Rows from block 7, named by matrix and row number. Each number is 128 + 32 x the weight over its row's rms, rounded and kept within 0 to 255. All counts start at 0. After the name is the row's rms in percent of the matrix's.
# c3: 3x3 conv (model.blocks.7.c3.weight, 128x128x3x3), inputs 95-113, a 3x3 kernel for each
c3.74 115 [ 83 106 146 108 192 142 159 134  96 118 135 126 148 144 105 137 119 152 136 121 129  94  92  58  98  99 101  87 118  28  80 119 126 147 138 151  54 173 162 108 151 129 144 163 155 111 179  81 188 117 105 146 120 148 136  70  87  54 124 149 139 148 137 215  93  76  62 117 118 113 157 145  68 162  71  59 129 222 149 148 194 116 155 184 127 151 131  76 124 107 150  93  71 105 137 101  82 155 125  50 136 112  64 168 151 174 145  82 153 123 119  29  83  77 122 119 143 178 132 109 202 103 172 131 115 118  70 147 123 173 126 105 132 122 133 131 152 165  89  88 107  98 137 152 154 147 112 117 146  63 119  77 121 112  83 100 127 156 160 168 150 167 151 150 126 157 134 138 102 131 105]
c3.75 112 [147  52 150 120 150 122 110 109 165 127 143 149 207 126  64 160 144  96 124 133 134 154 173 139  91 137  72 130 119  86 173 101  58 149 118 106 152 101 143  54 104 110 141 111 149 156 123  72 163  61  72 149 118 144 112 120 176  88 136 155 163 178  96 114 137 159  92  93 159 152  92 133 125 120 113 150 125  83 143  73 201 159  98 103 143 132 132  78 133 105 177  66 138 101 135  85 126  89 124 125 126 114  83 158 198 108 109 184  66 227 106 102 193 126  97 124 149 153 103 119 105 127 120 145 185 113  86 192  69 147 142 167 145 125 103 139  84 159 112 103 102 147 152  94 129  77 138  79 125 133 125 152 158 100 112 120 122 124 102 119  95 125 175  46 135 122  83  63 131 104 144]
c3.76 093 [ 75 100 142 102 156 116 193 144  89 184 109  96  99 116  78  89  98 163  58  61 147 142 127 150 129 152  99 162 171 207 152 112 146  93 162 151 129 129 189  94 124 137 117 167  89 145 152 157 156 161  71 155 106 144 153 137 150 170 133 134 125 116 123 147 125 177 182 128  85  73 187 122 105  71 115 160 122 141 151 125 119 117 143 129 122 118 139 161 145 142 160  75  86 109 135  92  77  90 184 130 161 159  92 134 169 111 168 139 148 147 134 153  66 111 121  89  72 143  99 127 131 113 133 175 120 140 122 121 103 122  98  97 100 141 145 139 144 122 223 130 100 173 144  61 132 138 150 212 110  82 128 166  84  94 124 147  74 111 109 106 127 169  87 129 105 157 150  94 163 115 119]
c3.77 088 [177 105  85  99 108  71 111 122 106 125  94 114 139 138 188 192 123  99 118 223 182 143 179 120  63 208 101 130 141 109  85 163  86 104 127 110 133 104 106 162 135 129 142  92 111 134  74 105 147 126 120 178  87 118 131 121 106 110  82 105 129 170  92  65 123 125 175 186 138 184  90  89  93  77 104  67 131 111 133 116 118 147 101  69 115  92  94 127 117 126 145  81 108 113 107 123 118 100  79  61 165 104  74  90 132 105  73  97  83 122 122  91 129  88 156 142 100 129 104 145 165 159 118 167 197 160 155 119  75 181  86 122 145 161  78 100 170 222 114 112 202  94 154  95 149  94 129 141 121  99 110 152 126 124 108 143  91  76 154 170  90 110 117  75  95  92  92  76 170 165 133]
c3.78 103 [124 141 179 138 116 146 141 128 160 148 115  61  99 175 105  64  88 158 116 105 157 128 138  98 111 141 102 138  85  74 126 137  94 145 106 103 163 157  97  88  88 128  82 127 119  90 124  68 152 103 143 133 119 193  82 123 126 149 125 140 157 172 186 118  59 149 116 134 158 139 168 115 186 154 126  54 165 161 101 155 127 133 126 105  99 113 135 104 128 118 120 118 167 109 146 151  69 109 144  99 106 145 129 148  90 160 185 105  94  97 146 111 134 179 129 148 116  81 155 161 110 170 158  97 156 148 179 126 111 161 120 127 140 163 188 107 151 136 105  80 179  96  97 153 157 104 117 108  87 102 146 152 130  77 164 104 231 126 115 183 236 143 117 156 145 142 118 167 121 138 150]
c3.79 092 [132 184  83 129 136 155 150 170  79  95 112  67 108 114 138 121 150 145 113 181 144 165 147 141 116 158 117 121 162 160 124 120 136 129  94 111 144  87 128 157 143 111  86  76 155 114 163 125 161 133 139 154 133 102 159 165 159 117 145 113  79  95 179 112  27 102 122 117 132  83 143 142 176 156 129 179 108 128 147 120 121  94 142  63  87 130 148  49 161 215 132 120 153 127 201  98 143 107  59  79  94 112 136 111 136 109 105 145 132  64 127 151  76 185 165 134 104 104 106  85 198 138 121 203 157 192  28 132 115  47 131 133  97 107 167 149  89  70 180 131 128 131 132 136 154 102 157 135 103 169 112 147  97 145  94 110  94 164  56  88 108  98 128 132 156 137 112 105  92 140 136]
c3.80 095 [ 75 121 134 135 114  89 132 118 176 120 101 128 119 114 135 133 122 123 111 144  72 107 103 171 110 116 135 145 127 133 124 107 127 111 129 110 145 126 134  94  85 191 156 148  76 111 139 137 151 163 162 138 158 141 189 181  75 129 101  96 132 132 111 159 122 101 175 109 152 128 109  53 124  84 106  84 137  95 174 114 123 187 152 131 148  81 160 111 109 119 156  85 176 140  94 147 106 118 168 115  62  81 105 118 145 169  78 146 146  85 106 129 155  97  94 115 155 190 139 174  85 146 102 114 106  76  84 104 196 142 112 120 160 144  69 142 199 130 160  71  77 136 104 178  92  91 158 125  91 182 154  83 130 174 103 113 135 148 138 108 128 140 148 157 145 197 144 188  94 113  95]
c3.81 105 [156  98  82  43 107  94 109 105 133 130 170 134  88  87  65 142 121 143 110 113 118 120 133  74 138 116 110 103 100 106 149 139  76 117 139  72 128 173 171 102 128 142 138  87 193  94 117 104  63 189 189 173 181 119 147 153 130 151 108 166 127 102 202 176 165  26  86 161 143 144 115 168 108 109 189 141 115 158 211 145 121 101  91 154 182 127 121 197 132 118 141 142 220 170 113 126 106 155 166 130 174 111 115 166 172 130 103 163 102 101 114 115 110  94 123 249 190 124  95 107 156 110 135 153  98 136 129  83  87 114 138 173 119 157 163 126 140 136 106  97 111 125 128 102  81 129 138 132 131 162 181 127 148 193 107 100 146 135 146 167 128 175 115 117 163 114  71 160 137  87 121]
c3.82 095 [ 80 137 125  69  92 149 161  81 212 125 127  94  54 143 136 170  93 107 117 118 119 138  77 129  99 125 132  94 101 108 154 135 171 113 110 120 142 101 129 128 141 109 148 168  91 127 129 210 102 184 160  56 153 124 158 178 146  82 137 107  76  92 179 107 130  74 143  95  84 119  89 110  94 145  59 145 108  84  61  59 183 117 131 164 145 157 106 127 157 112  95 106 114 159  95 167 115 167 110  78 113  92 106 112 137 100 189 122 128 118  64 125 129 110 164 107 148 181 133 107 125 112 145 130 102 114  96  56 175  75 169 195 155 128 161 159 137 141  98 130 110 131 133  88 184 101 113 131 147  90 122 153  98 127 156 141 179 125  23 112 129 119  71 154 160 116 105  71 147 137  96]
c3.83 099 [119  74 157  83  94 142 126 156 143 184 128  92 106 105  78 125 186 100 177 115 159 110 110 129  62 124  74 121 153 115 149 105  66 141 151 140 151 210 109 132 128 128 125  47 115 133 150 127  97 126 103 159 105  93  86 106 168 112 114  76 178 156 182 186 138 115 151 140 139 152 129 130  78  92 103 143 123 150  67 117 131 149 116 139 109  90  99  91 156 169  86 172 107 154 153 101 140 147 132 205 164 134 132 130 158 117 113  98  79 104 150 126 116 169 144 160 167  71  84  89 146  95 132 115  97 125 114 128 108 101 139 138 113 149 169 124 155  74  90 147 135 124  68 161  80 142 130 160 147 149 146 128 198 124 138 153 127 118 181 124  92 150 140 116 115 120 136 101 139 128 125]
c3.84 111 [111 122 103  99 131 136 124 153 123 215 123  94   5  28  98 203 159  98  99 127 121 164 121 115 134 137 156 118  97 146 120 113 144 136 163 112 144 158 135  66 111 193 143 138 114 168 121  83 129 118 113 169 184 110 131 133 198 155 134 109 138  96  94 144 144 140  92 120 130 108 113 119 145 188 154 117 134  99 132 124  95 141 193 202 110 123 107  94 141 146 130  85 145 143 109 120 118 157 144 137 113 125 128 143 114 142 116 124 140 129 161  86 110  94 123 137 186 113 153 129 148  97 143  90  84 151 155 116  71 168  94 153 160  95 132 160 165 199 111  97 121 109 107  95 157 176  99 130 117 101 117 149  95 121 110 116 152 160  92  97 150 164  74  78 102 132 103  72  77  93  74]
c3.85 093 [106  81 148 111 158 183  84 126 140 103  98  98 164 102 168 117 134 141 144  91 162 156  87 118 147 146  98 106 177 157 178 183 188 131 189 152 141 102 178 149  95  97  81 111 147 120  95 152 175 139 130 149 124 136 186 120  82  97 139  51 152 128  60  96 192  99 149 168 106 117 123 144 127 188 124 145 122 144 156 138 122 159 125 125 125 128 201 177 108  68 136 132  94 118 151 137  91 150 144 124 124 131 101 162 191 145 124  95 195 151  70 171 168  83 117 151 127 123 169 143 142 151 148 102 151 127 138 157 174 166 162 142 132 101 167 121 130  94 162 110 132 138  55  45 124 169 146 160 124 130  94 108 174  88 117 132  91 161  96 188 155  76 144  95 143 137 125 121 140 141 184]
c3.86 094 [108 148 115 119 109  99 140  66 110 142 105 148  42 140  84 105 135  90 147 134 156 131 144 152 104 124  75 136  87  80 148 141 132 191 189 138  99 150 171 165 102  98 136  82 135 158 117 146 161 158  69  95 132 105 162 133 164  77  84 152 126 147 127  87 172 183 141 133 145 194 133  72 130 150 130 122 130  66 143  78 117 148  90 140  94 145 168 129  81 112 139 135 195 168 127 131 119 119 144 174  92 120 143  83 153  60 112  61 101 143 116 124 114  81 115  89 157 130 143 197 185 157 169 126 171 170 121 100 129  98 127 160  99 155 209 106  90  92  57 117 153 139  82  83 101 121 125 114 148 192 157  29 121  97 155  75 132 187 149 122 171 176 135 120 142 157 114 104 125 150 114]
c3.87 096 [105 117  61 127 120 145 162 141 196  76 139 115 158 101 156 154  80 113 108  69 107 121  89 138 146 130 155 140 116 187 172 157 160 144 123  91 135 124 140 201 160  69 130 132  95 134 134 106 118 116  86 105 126  81  94  54 113 169 107 148 125 124  99 206 143 160 116  99 136 131 161 101 121 107 136 145 136 151  83 131  55 183 186 150 124 116  96 102 106  92 160 153 123  99 123 183  92 146 154 133 173 150 159 123  94 116  83 168  41 118 112 100 165 114 171 182 125 178 200 150  86 133 147 141 110 175 154 106  48 118 135  89 132 133 114  51  99 119 103 148 107 206 176 138 207  67 140  78 143  86  63 162 141 131 153 122 103  94 152 113  91 120 138 124 150 138 146 103 139 113  93]
c3.88 098 [169 174 108 125 149 117 178 133 149 124 109 132 164 129 109 145 137 104 136 159 119  76 161  93 178 139 117 153 134 111 158 141 103 118 137 137 106 116 105 104 118 162 111 125 108  75 111 135  48 146  97 173 140 118  91  95  96 119 146 128 115 137 100  80  95 225 178 103 122 115 110 161 121 110 122 176 105 157 160 119 126 136 130 128 154 112 107 128  92 152 160 178 133 120 132  98 103 108 103 130  91 124 158 147 158 112 154 189 135 132 109 130 157 108 205 135 145  83 121  91 113 105 161 121 111 165 129 155 147 124 149 164 131 123 127  89  71 144  68  91 108 127  74 105 145 124  67 119 128  57  93  55 110 109 107 107 114 114 135 141  99 168 141 142 109 108 114  78 112 119 103]
c3.89 108 [ 86 145 117 125 165 151 168 100 164 125 164 115  98  96 163 149 168 108 120 148 117 141 117 128 140 150 144 119 175 146  97 133 129 127 157 127  71  91 146 118 141 151  94 158 112 132 194 145 145 147 114  86 115 149 160 141 149 182 184 127 133 103 131  92  57  86 152 128 142 176 131 182 147 106 147 157 107 206 142 160 101 112  88 122 134  88 159 163 140 153 180 104 135 116  84 100 105  85  94 147 193 180 192 124 166 146 160 144 130 142 143 123 123 100 123 187 149 152 133 115 126 146 198 126 155 146  88 153  80 157 100 145 163 157 179 157 115 113 159  96 101 158  56 110 164 126 150 133 155  88  93 107 148 124  75 106 112 124 151 112 109 128 151  86  86 120 100 152 102 101 166]
c3.90 111 [ 81  75 152 110 143 162 159 153 202 148  87  71 169 158 194 107  82 129 106 118  84  86 124 119 147 145 119 140 161 120 124 115 110 128 113 151 111 119 143 197 143 134 210 106  58 152 134  78 137 109 171 120  97  95 114 125 140 135 120 100 111 133 180  95 118  89  80 117 166 155 105 126 134 208 181 162 168  39 156 103 161 132 136 143 123 146  93 132 125 153 118  87 117 107 131 116  60 143 148 136 129  98 159 112  53 152 139 134 117 123 104 134 121 180 152 146 138 114 114  85 158 117 105 118 133 128 115  56  98 105 134 127 125 112  73 167 157 158 105 135 148 144  82 122 153 120 129 149 141  88 126 138  81 101  76 139 128 124 181 110 161 138 109 114  85 129 137  78 123 144 129]
c3.91 106 [ 89 135 145 158 149 134  89 184 144 106 116 129 158 125 131 130 116 201  80  70 124 101 112 121  92 142 166 107 154  98 153 140  89 152 105 127 153 106 103 138 103  84  69 144 101 125 140 151 148 166 118  83 115 161 207 114 116 141 121 122 186 112 117 118 100 136 107 132 107 174 162 137 134 101  32 103 138 149 163  67 118  67 137 139 180 112 124 169 132 127 176 113 153 113  93 213 102  70 123  86 109 120 131 173 140  45 127 202 115 171  98  68 142 163 178 127 112 136 106  78 149  95  90 169 108  69 147 152 126 164 126 165 138 138 170 131 145 115 109 106  84 161 114  76 157 127  79 159 191  92  97 180 146 119 106 102 176 130 114 114 184  89 144  97 138 140 117 111 104  82  86]
c3.92 104 [202 153 167 180 138 110 129 106 115 150 110 173  98  96 136 137 190 138 119  85 149 145 135 116  74  93 124 152 148 166 137 128 161  94 107 143 131 123 105  17 125 161 115 174 181 119 128 110 109 123  78 125 146 121 144 154  97 111  98  60 207 164 122 119  99 196 105 150 165 122 124 168  58 141 161 189 140 121 154 108  97  53 114 108 151 171 116  19  93  77 123  93  99  93 124 128 155 166 131 160 153 136 163 104 125 148 135 143 175 197  69 109 106 131 169 107 141 121  89 112 114 123 115 149 131 119 121  89 114 107 108 181 108 172 137 105 108 116 121  95 124 132 105  78 107 145  84 155 158 140 150  50 163 131 154 170  86 162  94  81 105 135 136 141 147 143 136 160 121 143 147]
c3.93 096 [158  98 155 143 124  86 115  93 203 123 103 156 131 134 129 148 131 163 152 153  91 122 127 125 133 199 135 103 173 109 136 165 115 163 101 156 132 155 129  68 172 136 100 143  96 109 167 130 111 110 142 121 159 175 156 120 194 166 112 106  81 121 141  75 165  91 165  86 129 107 132 124  84 138 119 169 121  92 159  96 121  71  78  94  97 112 147 123 134  76 119  95 118 108 141  76 161 110 169 128 138 170 178 126 113  99  92 112  99  73 134 108 171 151 205 123 168 166 122 128 128 102 130 116 101 112 140 122 154 169 107 184 193 170 185 105 141 122 123 121 157 128 152 140 106 133 150 115 123 136 165 102  85  99 114 146  87 134 124 119 112 187 107 107 124 103 105 174 122 171 161]
c3.94 106 [131 112  85 107  96  69 123 159 134 143 123 173  78 140 108 120 131 117 108  64 107 123 114 138 163  83 122 124 150 155 119 176 181 153 118 168 135 178 143 110  94 186 219  93  83 113 148 158  99 152 157 164 146  81 172 146 123 141 148 162 170 176 100  95 114 160  69  99 109 142 114 150 136  93 155 150 144 127  87 154 118 183 193 113  63  84 106 104  86  95  85 112 113 106 121 116 122 142 148 141 111 159 202 152 112 216 122 143  85  78 124 130 112 138 127 131 152  57 102  70  92 119 121  94  97 169 101  63 120 102 131 180 104 169 191 169 158 112 110  96 106 128 119  94 136 133 133  72 149 140 122 132 138 105 162 105 226 105  95  92 151 134 128 134 128 142 139 136 108 148 135]
c3.95 107 [ 59 130  95  85  51 102 116 174 164  40 101  88 106 113 103 137 102  85 122 182 106 144 123 144 139 153 120 180  67 189 120 114 165  94 109  90 151  92 127 188 106 130  83 189 154 101  87 159  89  99 107 182 130 176 107  77 156 108 138 146 124  80 200 182 119 106  52 136 120 129  88 123 177  84 164 122 130 105  73 206 103 125  99 105  56  99 124 126 136 131 140 107 133 144 131 144 116  93 137  99 173  96  35 149 164  53 136 203 106  80  98 111 150 147 104 110  97 103 163 120 179 179 141 176 139 138 122 139  76  99 138 150 152 134 112 208 143  64 107 170 153 156 167 157  90  84 181 119  98 130 176 151 141 188  95  81  87 110  78 119  65  87  99 127 117 122 157 124 160 156 108]
c3.96 111 [134 155 140 170 141  98 106 166 103 115  87 139 129   0 178 194 193  35  79 196  79  54 113 118 161 142 229 159 134  75 116 125 118  96 154 143 114 124 166 202 116 144 122 123 140 135  54 119 111 196 159 186 124  85 118 150 137 108 125 161 118 134 148 114  64 159 147  88 201 131 196 143 119 122 114 138  87 171 132 184 166 145 164 117 117 123 138 111 128 154 127 179 108 153 109 138 144  85 107 138  93  85 109 144 113 158 149 110 131  98 115 166 140 109 154 146 174 124  82 106 120 113 105 116  72 102 104 137 139 104 172 103 136  94 135 127 102 134  56  92 134 125 142 125 174  40 118  96 110  97  86 170 172 126 161 118 131 118  82  68 140 139 147 114 159 141 143  63 101  77  63]
c3.97 103 [164  83 100 143 174 118 142 202 131 103 114 137 110  48 100 138 106 171 136 154 186  92 104 135 108  83 163 117 137 137 128  97 101 149 167 151 144 165  91 126 113 130  92  79 203 120  99 112 159 166 102 118 221 127 125  93 156 126 116 110 162 118 148 105  82 150 153  85 154 152 176 153  93 137  91 120 149 127 139  90 115 138 106 112  82 104 125 110  76 134 126 206 166 189 144 150 156 104  44 125  94  98 156 172  84 151 136 114  97 105  87 156 138 143 117 148 100 133 106  62 132 163 117 169 111 142 129 114 137 127 132 125 128 143 159  82 138 187  92  84 150  81 134 135 124 147  99 121 145  91 118 156 177 155 134  84 171 184 146 131  97  81  79 140 141 134  97 125 158 131 111]
c3.98 093 [ 87  82 101  48 136 104  63  82 147 102 134 122 114  78 107 105  87  92 159 144 108 112 129  74  74 119 139 155 173 107 161  68 133 128 140 153 167 173 162 134 112 141 164 150 136 137 110 128 126 128 121 126 161 158 183 115  88 122 131 137 158 165 150 174 190 123 198 131 181 159  94 134 134 137 153 170 132 146 108 113 157 140  94 128 141 127 148  78  89 107 152 155 187 113 141 112 107 132  95 125 125 180 126  98 139 131 185 120 117 118 109 140 144 101 146 104 112 167 149 176 110 117 113 114 157 218 111 203 140  93 119 107  82 145 143 179 126  69 168  98 133 123 115 222 139 145 129  93  83 141 107 119  91 103 132 126 113 113 149 152  92 140 145 123  86  89 106  69 123 139 107]
c3.99 100 [160 172 116  97 154  84 136 136 171 174 181 133 128  86 131 119 138  96 120 136 115  58 111 135  88 142 121 141  93 108  89  64 105 103 131  67 119  99  93 149   0 171  59 105 139  99 160 153 134  67 113  86  47 139 126  79 141 169 128 112 130 112 124 125  83  98 150 171 102 123 148 192 150 130 184 158 144 183 115 170  95  76 116 147  83 128 161 136  96 110  46 111 158 121 145 159 106  45 139  80 145 125 107 143 112 130 166  97 146  80  95 122 126 111 173 111 144  87  96 114 118  94  67 101  57  31 114  96  88 131 104 100 158  68  95 158 146 125 172 106 140 125 136 122 120 111 132 161 188 117 105 112 145  89  77  70 111 128 121 107 122 136 108 175 117  84 114  99 103 118 119]
c3.100 106 [145 155 172 140 166 158 139 107 128 157 136 164  96 102 180  72 135 154  92 150  99 112 164 103 126 116 104 139 136  67  89 124 113 125 104 144  81 139 104 157  82  99 138 168 121  79 154 114  99  78 200 103 151 153 151 100 134 147 125 119 110 177  79 144 147 160 137 123 142 131 130  66 176 143  89 106 107  47 103  84 232 116 135 132 103 125 121 127  88 124 137 122  89 136 149 139 146 134 105 162 142 195 107  59 122 135  83 106 186 171 135 162 139 134 119 112  84 155 160 103 124 125 132 143 157  93 116 118  84  91  99 124 111 132 139 170  81  73 115 115 142 120 152 173  79  94 119 127 142 103 157 123 102 123 142 149 170 157 163 159 141  49 124 140 159 115 140 154 103 144 115]
c3.101 106 [ 63  96 101 132  88 147 115 167 141 117 110 173 181 117 108 174 144  99 132  87 126 141 136  83 112 125 111 116  83  96 119 110 112 129 129 115 116 157 151 121 104 136  79 120 246 175 150 133 157  91 153 114  78 107  96  93 104 121  14 140 126 143 127 135 133 164  52 117  95  96 105  80 102  86 108  87 126 241  99 160 200 130 142 143 122 126 126 111  71  76 117 125 101 113 121  98  90  95 142 131 179 121  47  92 107 155 156 216 153  96 152 173 160 144 112  86 128 147 113 142 117 113 155  94  95 157 162 138 128 165 184  81 203 185  67 123 187 203 133 123 118 139 162 145 128 123 109 149 165  84 111 139 144 139  81  65 134 158  94 125 133 118 128 149  96 127  90  78 127 141 150]
c3.102 106 [146 134  69 102 101 130 129 113 141  74 139 131 152 153 129  86 116  99 128 135 101 116 127 109 158 113 122 119 138 112 114 119 138 126  80 200 134  98 116 152 151 171  94 148 128 115 127 134 159 109 150  77 127 141  90 102  93  73 123  91 155 138 144  98 214 107 137  24 127 182 162  43 109 188 131 217  64  88 130 117 200 118 152 138  99 109 121  96 111 117 134 112 157  93 142 125 127 181 177 116 134 204  57 161 160  91 141 123 147  93 161 138  93 144  70 129 105 156 128 133  87 128 129  79 122 128 140  72 103 111  92 111 126 123 197 145 100 112 122 114 114  97 164 141 144 138 157 107 110 157 100 121 156 121 148 100 118 132 161 151  76 150 155 136 153 145 106 150 109 120 128]
c3.103 145 [113 132 164 161 153 106 141  99  91 113  94 143 108 168 141 148 106  91 121  77  82 121 172 110 112 111 100 116 144  91 140 171 102 126 118 121 130 145 146  79 121 168 127 192 113 140 107 136 137  78 129 107 104 149 162 170  89 136 118 100 126 147  99  55 138 124 188  89 141 129 119 118  70 176 244 233   0  59  55 228 126 117 100 113 109 106 146  96 143 110 159 131 123  88 106 117 144 117 134  89 112 166 141 163 133 147 130 114 122 108 107  86 150 162 156 127 122 157  81 133  90 113 119 126 192  76 148 142 143 150 111  59  96 111 167 130 138 140 122 143 148 109 139 117 141 120 166 123 104 144 149  99 145 125 166 132 131 119 138  96 198 109 148 103 123 130 102 116 153 167 103]
c3.104 094 [111 105 162 135  85 117 129  81 164 108 109 164 141 120 161 125 154 160 118 112 156  75  97 203 121 124 109 108  63  43 105 127 127 154 106 160 116 138 166 150 163 163  98 140 102 153 127 158 167 167 166 195 121  88 162 210 155 100  81  78  35 144 177  82 116 128 151 152 192 161 139 109 134 173 139 102 103  99  81 136  82 112 137 196 150   0 139 229 211 235 161 195 126 135 152 125  84 137 157  76 136 122 138 139 140 128  84 135  78 127 113 115 140 183 124 172 146 229 213 179 175 128 145 157 138 140 115 159 125  90  83  90 142  61  67 105  84 117 108 123 175 141 135 114 147 107 103 141 118  88 141 138 156 110 105 165 145 133 134 113  93 122 111 110 114 109 108 126  86 112  92]
c3.105 101 [197 159 179 195 212 120 200 127 127 164 115 108 179 201 138  72 130 187 169 119 110  78 130 119  96  91 141  99 114  73 103  97 118  84  98  99 112 129 108 119  88 165 128 107 145 124 137 143 127 105  63 148 132 107 164 144 174 133 106 109 122 118 109 122 106 122 176 166  91 130 220  97  96 159  90 182 129 117 176 163 166 105 106 157 143 175 133 130  88 148 148 195  86 202  21 177 210 145 158 172 164 139 152 118 121 177  99  76 131 194 161 170 180 115  99 101 151 127  59  72  70 121 133 117 151 149 109 118 167  87  74 110 150 123 100  69 118 102 156 107 104 142 128 132 171 172 161 163 129 177 101 116 119  82 111  92 137 137 156 180 154 183 138 140  86 171 116 114 110 101 115]
c3.106 095 [136 135 109 114 106 103 178  94 156 163 176 176 153 162 148 180 139 118 142 110 114 119 129 162 137 176 160 214 122 103 154 128 140 159 122 181 162 112 156 129  58 111 131 155 149 149 119 198 177 138 122 226  88 124 129 114  73 111 114  84 147 158 168  92 141 104 114 135 156  62 155 157 170  59  52  56 147 160  90 112 133 190 125 170 143  85 105  86 104 124  87  97 135 146 121 113 166 133 147  82 150 104 155  41 153 174 139 135 107 115 101 161 163  92 167 131 114 130  68 161 110 134 114  69  82 123 144 149 141 150 147 142 115 160 151 139 132 106 122 152 104 114 147 101  95  71  57 148 106 107 130  89 104 171 144 146 126 156 167 115  79 148 102 135 168 125 113 154 132  84  84]
c3.107 089 [136 147 145 158  85 188 118 148 102 225 140 207 215 163 141  42 136  87  74 107 112 164 166 126 183 183 135 172  87 104 118  88 134 177 127 148 118 153 124 127 140 143  77 144 151 118 134 174 132 109 137  82 196 100 176 123 135 152  96 203 101 115 112 136  91 168  90 147 151 133 160 105 100 180  64 178 124 103 149 113 122 103  99 135 100 172 150 192 115  90 104 103 111 178  91 122 129 114 137 112 146  67 138 116  83 137 152 141 104 156 133 151   0 122 136  73 129  81 119 144  50 123  95  78 169 144 139 159  78 130 103 118 138 121 156 181 156 174 175  65 123 111  69 129 134 137 117 125 190 132 164 119 145  93  91 128 134  94 117 105 152 150 173 152 128 119 178 130 166 121 170]
c3.108 102 [141 143 164 141 145 155 103 130 158 123 144 157 127 158  81 112  87  70 161 114 121 136 134  71 185 193 149 168 179 178 130 139 140 177 143 140 133 118 122 117 202 107 168 127 122  86 120 109  99 128 129 152 159 142 117 137 163 146  88 174 112 115 163 145  84 150 167  83 162 142  71  80 169 137  40 110 111 180 155 175 156  68 158  91 135 150 107 138 151 106 143 113  99 123 117 104 160 136 132  89  81 170 115 169  76  76 130 165 127 158 109 134 126 193 142 151 133 187 162 100  97  40 168 169 153 166 112 134 114 135 107 164 167  92 120  96 131 111 125 173 136 130 150 139 129 130 142 125 152  99 108 101 166 100 164 114 115 133 153 162 116 113 104 117 101 133 159 161 151  82 113]
c3.109 092 [143  90 122 142 115 164  78 117 128 161 153  97 185 114 102 141 125 120 182 178 149 147 145 162 131 190 105 133 163 170 144 131 204 186 211 213 107 199 201 184 205  96 164 148  88  84  83 121 105  88 127 100  94 143 149 131  68 123 114 121 137 130 104 113 193 106 127 118 155 180 190 169 108  95 150 152 172 109  98  57 143 156  91 118 116 118  96 159 163 133  63 109 124 122 135 123 132 124 148  96 111 102 148  80 128 102 127 159 161 120 102 127 115 143 180 115 136  62 144 102  81  89 126  55 138 140 160 188 162 105   0 133 109 152 142 122  64 113  96 150  88 166 134 120  93  85 106 123 139 140 114 156 123 137 107 130 129  91 148 107 118 110 134 126 170 116 159 143 107 154 143]
c3.110 101 [119  53 122  77  86 149  45 183 131 134  94 155 103 142 100 117 142 103 119 109 150  49 110 203 155 116 123 155 137 120 193 135  94 132 111  91 193  83  90 129 122 109 100  77 110 133 115 162  89 119 102  50 102 155 142 109 149 107 121 117 136 106 133 145 167  59  81 115 144 134  92  89 119 113 125 125 105 122 141 110 163 177 164 169 162 138 110  79 119  77 189 176  82  75  94 128 139 127  91 109 126 143 111 126 174  76 139 219 113  91 104 127 165  98 171  78  72 149 124 153  92 160 132  77 116 116 113 127  93 114 138 120 124  92  90 157 106 131 126  10 106 183 196 132 135  72 167 150 121 189 116 130 139 170 193 107 130  99  92 137 133 133 170 140 110  95 104 116 110  40  90]
c3.111 095 [147 182  96 149 118  77 148 146 153  94  69  90 132 158 124 133 116 146 159 151 131 185 201 139 140 172  36 135 111 101  66 118 130 110 121 118 136 129  98 132 114  65 162 107 128 129 134 133 104 103 130  65  90 179 122 123 154 103 107 130  90 103 153 134 175 165 144 166  79 148 130 127  98 153 119 127 131 135 149 129 133 150 153 104 136 132 101 162 123 103 130 159  73 170 158 106  88 143 102 150 162 191 120 131 144 103 163 149 121 127 107 132  98  64 143  94 129  72 124 182 146 168 143 172 179 134 153 109 123 139 142 168  88  80 101 126  82 159 135 122 126 176 146 111 140 132 213 107   0 208  95 128 166 130 194 137 131 125  77 157 124 113 114 152 193 128 166  97 104  76 110]
c3.112 107 [186 158 124 141 126  87  88 108 148 126 167  99 166 126 156  93  99 172 118 176 118 163 119  95 204  96 113  96 131 136  99  82 142 125 105 105 163 101 165 155 121  93  97 108  74  86 149 141  96 129 106 138 182  99 157 137 192 174 136  97 161 131 138 127  87 116  81 132  74 157 111 117 162  95 148 123 118  66 129 111  60 159 169 136 162 121 133 126  66 113 135  97 133 114 161 119 118  88 137  95 129 125  94 131  34 160 151 142 129  95 125 100 120 103  86 172 121 125  82  89  75 109  82 100 126 167 123 110  30 104  95  97 167 128 196 114 163 152 120 133 201  74  85 108 104 143 154 153 172 178 111 151 101 116 164 157 168   0 125  80 223  81  97 152 126 125 133 152  91 113 150]
c3.113 099 [142 115 120  52 119 122 127 152 108 127 197  97 163 128  82 106 134 137 132 118 137  87 102 114 192 113 108 139 128 172 146 153 150 150 165 177 132  97 153 125  95 134  95 129 128 177 127 127 167 146 172 120 151 167 116 140 126 120 117 159  95  84  90 143 165 147 138 144 160  81 122 108 140 188 120 149  98 135  82 156 128 151 112 137  95 111 137 175 175 114 169 122 112 167 119 141 101 156 178 145 145 194 125 143 135 139 163 136 100 135  93 108 150 139  61 126 151 107 110 136 217 146 129  66 159 123 126 146 158 135 142 139 133 134 149 172 202 132 110 101 132 158 134 137  99 114 140 114 103 185 152 119 121 130 173 143 153 140  82 109 143 145  74 155 140 106  29 108 175 142 103]
c3.114 101 [163 129  77 104 106 119 101 144 137 133 155 124 125 119  96 123  88  78  64  95 110 166 103 146  70  90 150 178 148 162  97 122 161 115 110  80 132 137 204 140 131 117  76 107 130 135 173 102 105 133 149 139 109  69 186 149 108 138 119  21  95  75 137 149 119  71  88 145 155  81 122 118 138 119  89 115 130 127  81  78 101  76 181 158 119 127 162 123 102 135  88  99 171 162 102 119 151  76 167 146  95 103 142 115  89  89 146  97 128 127 119 132 163 186 128 165 107 174 158 192 103 137 146 115 128  78 165 135 130 130 127 166 136 149 128 173 132  71 123 140 159 163 108 146 113 130  97  88 107  85 158 206 122  98 195 180 151  98 190 165 186  93  66 119  58 108 133 122 144 113 155]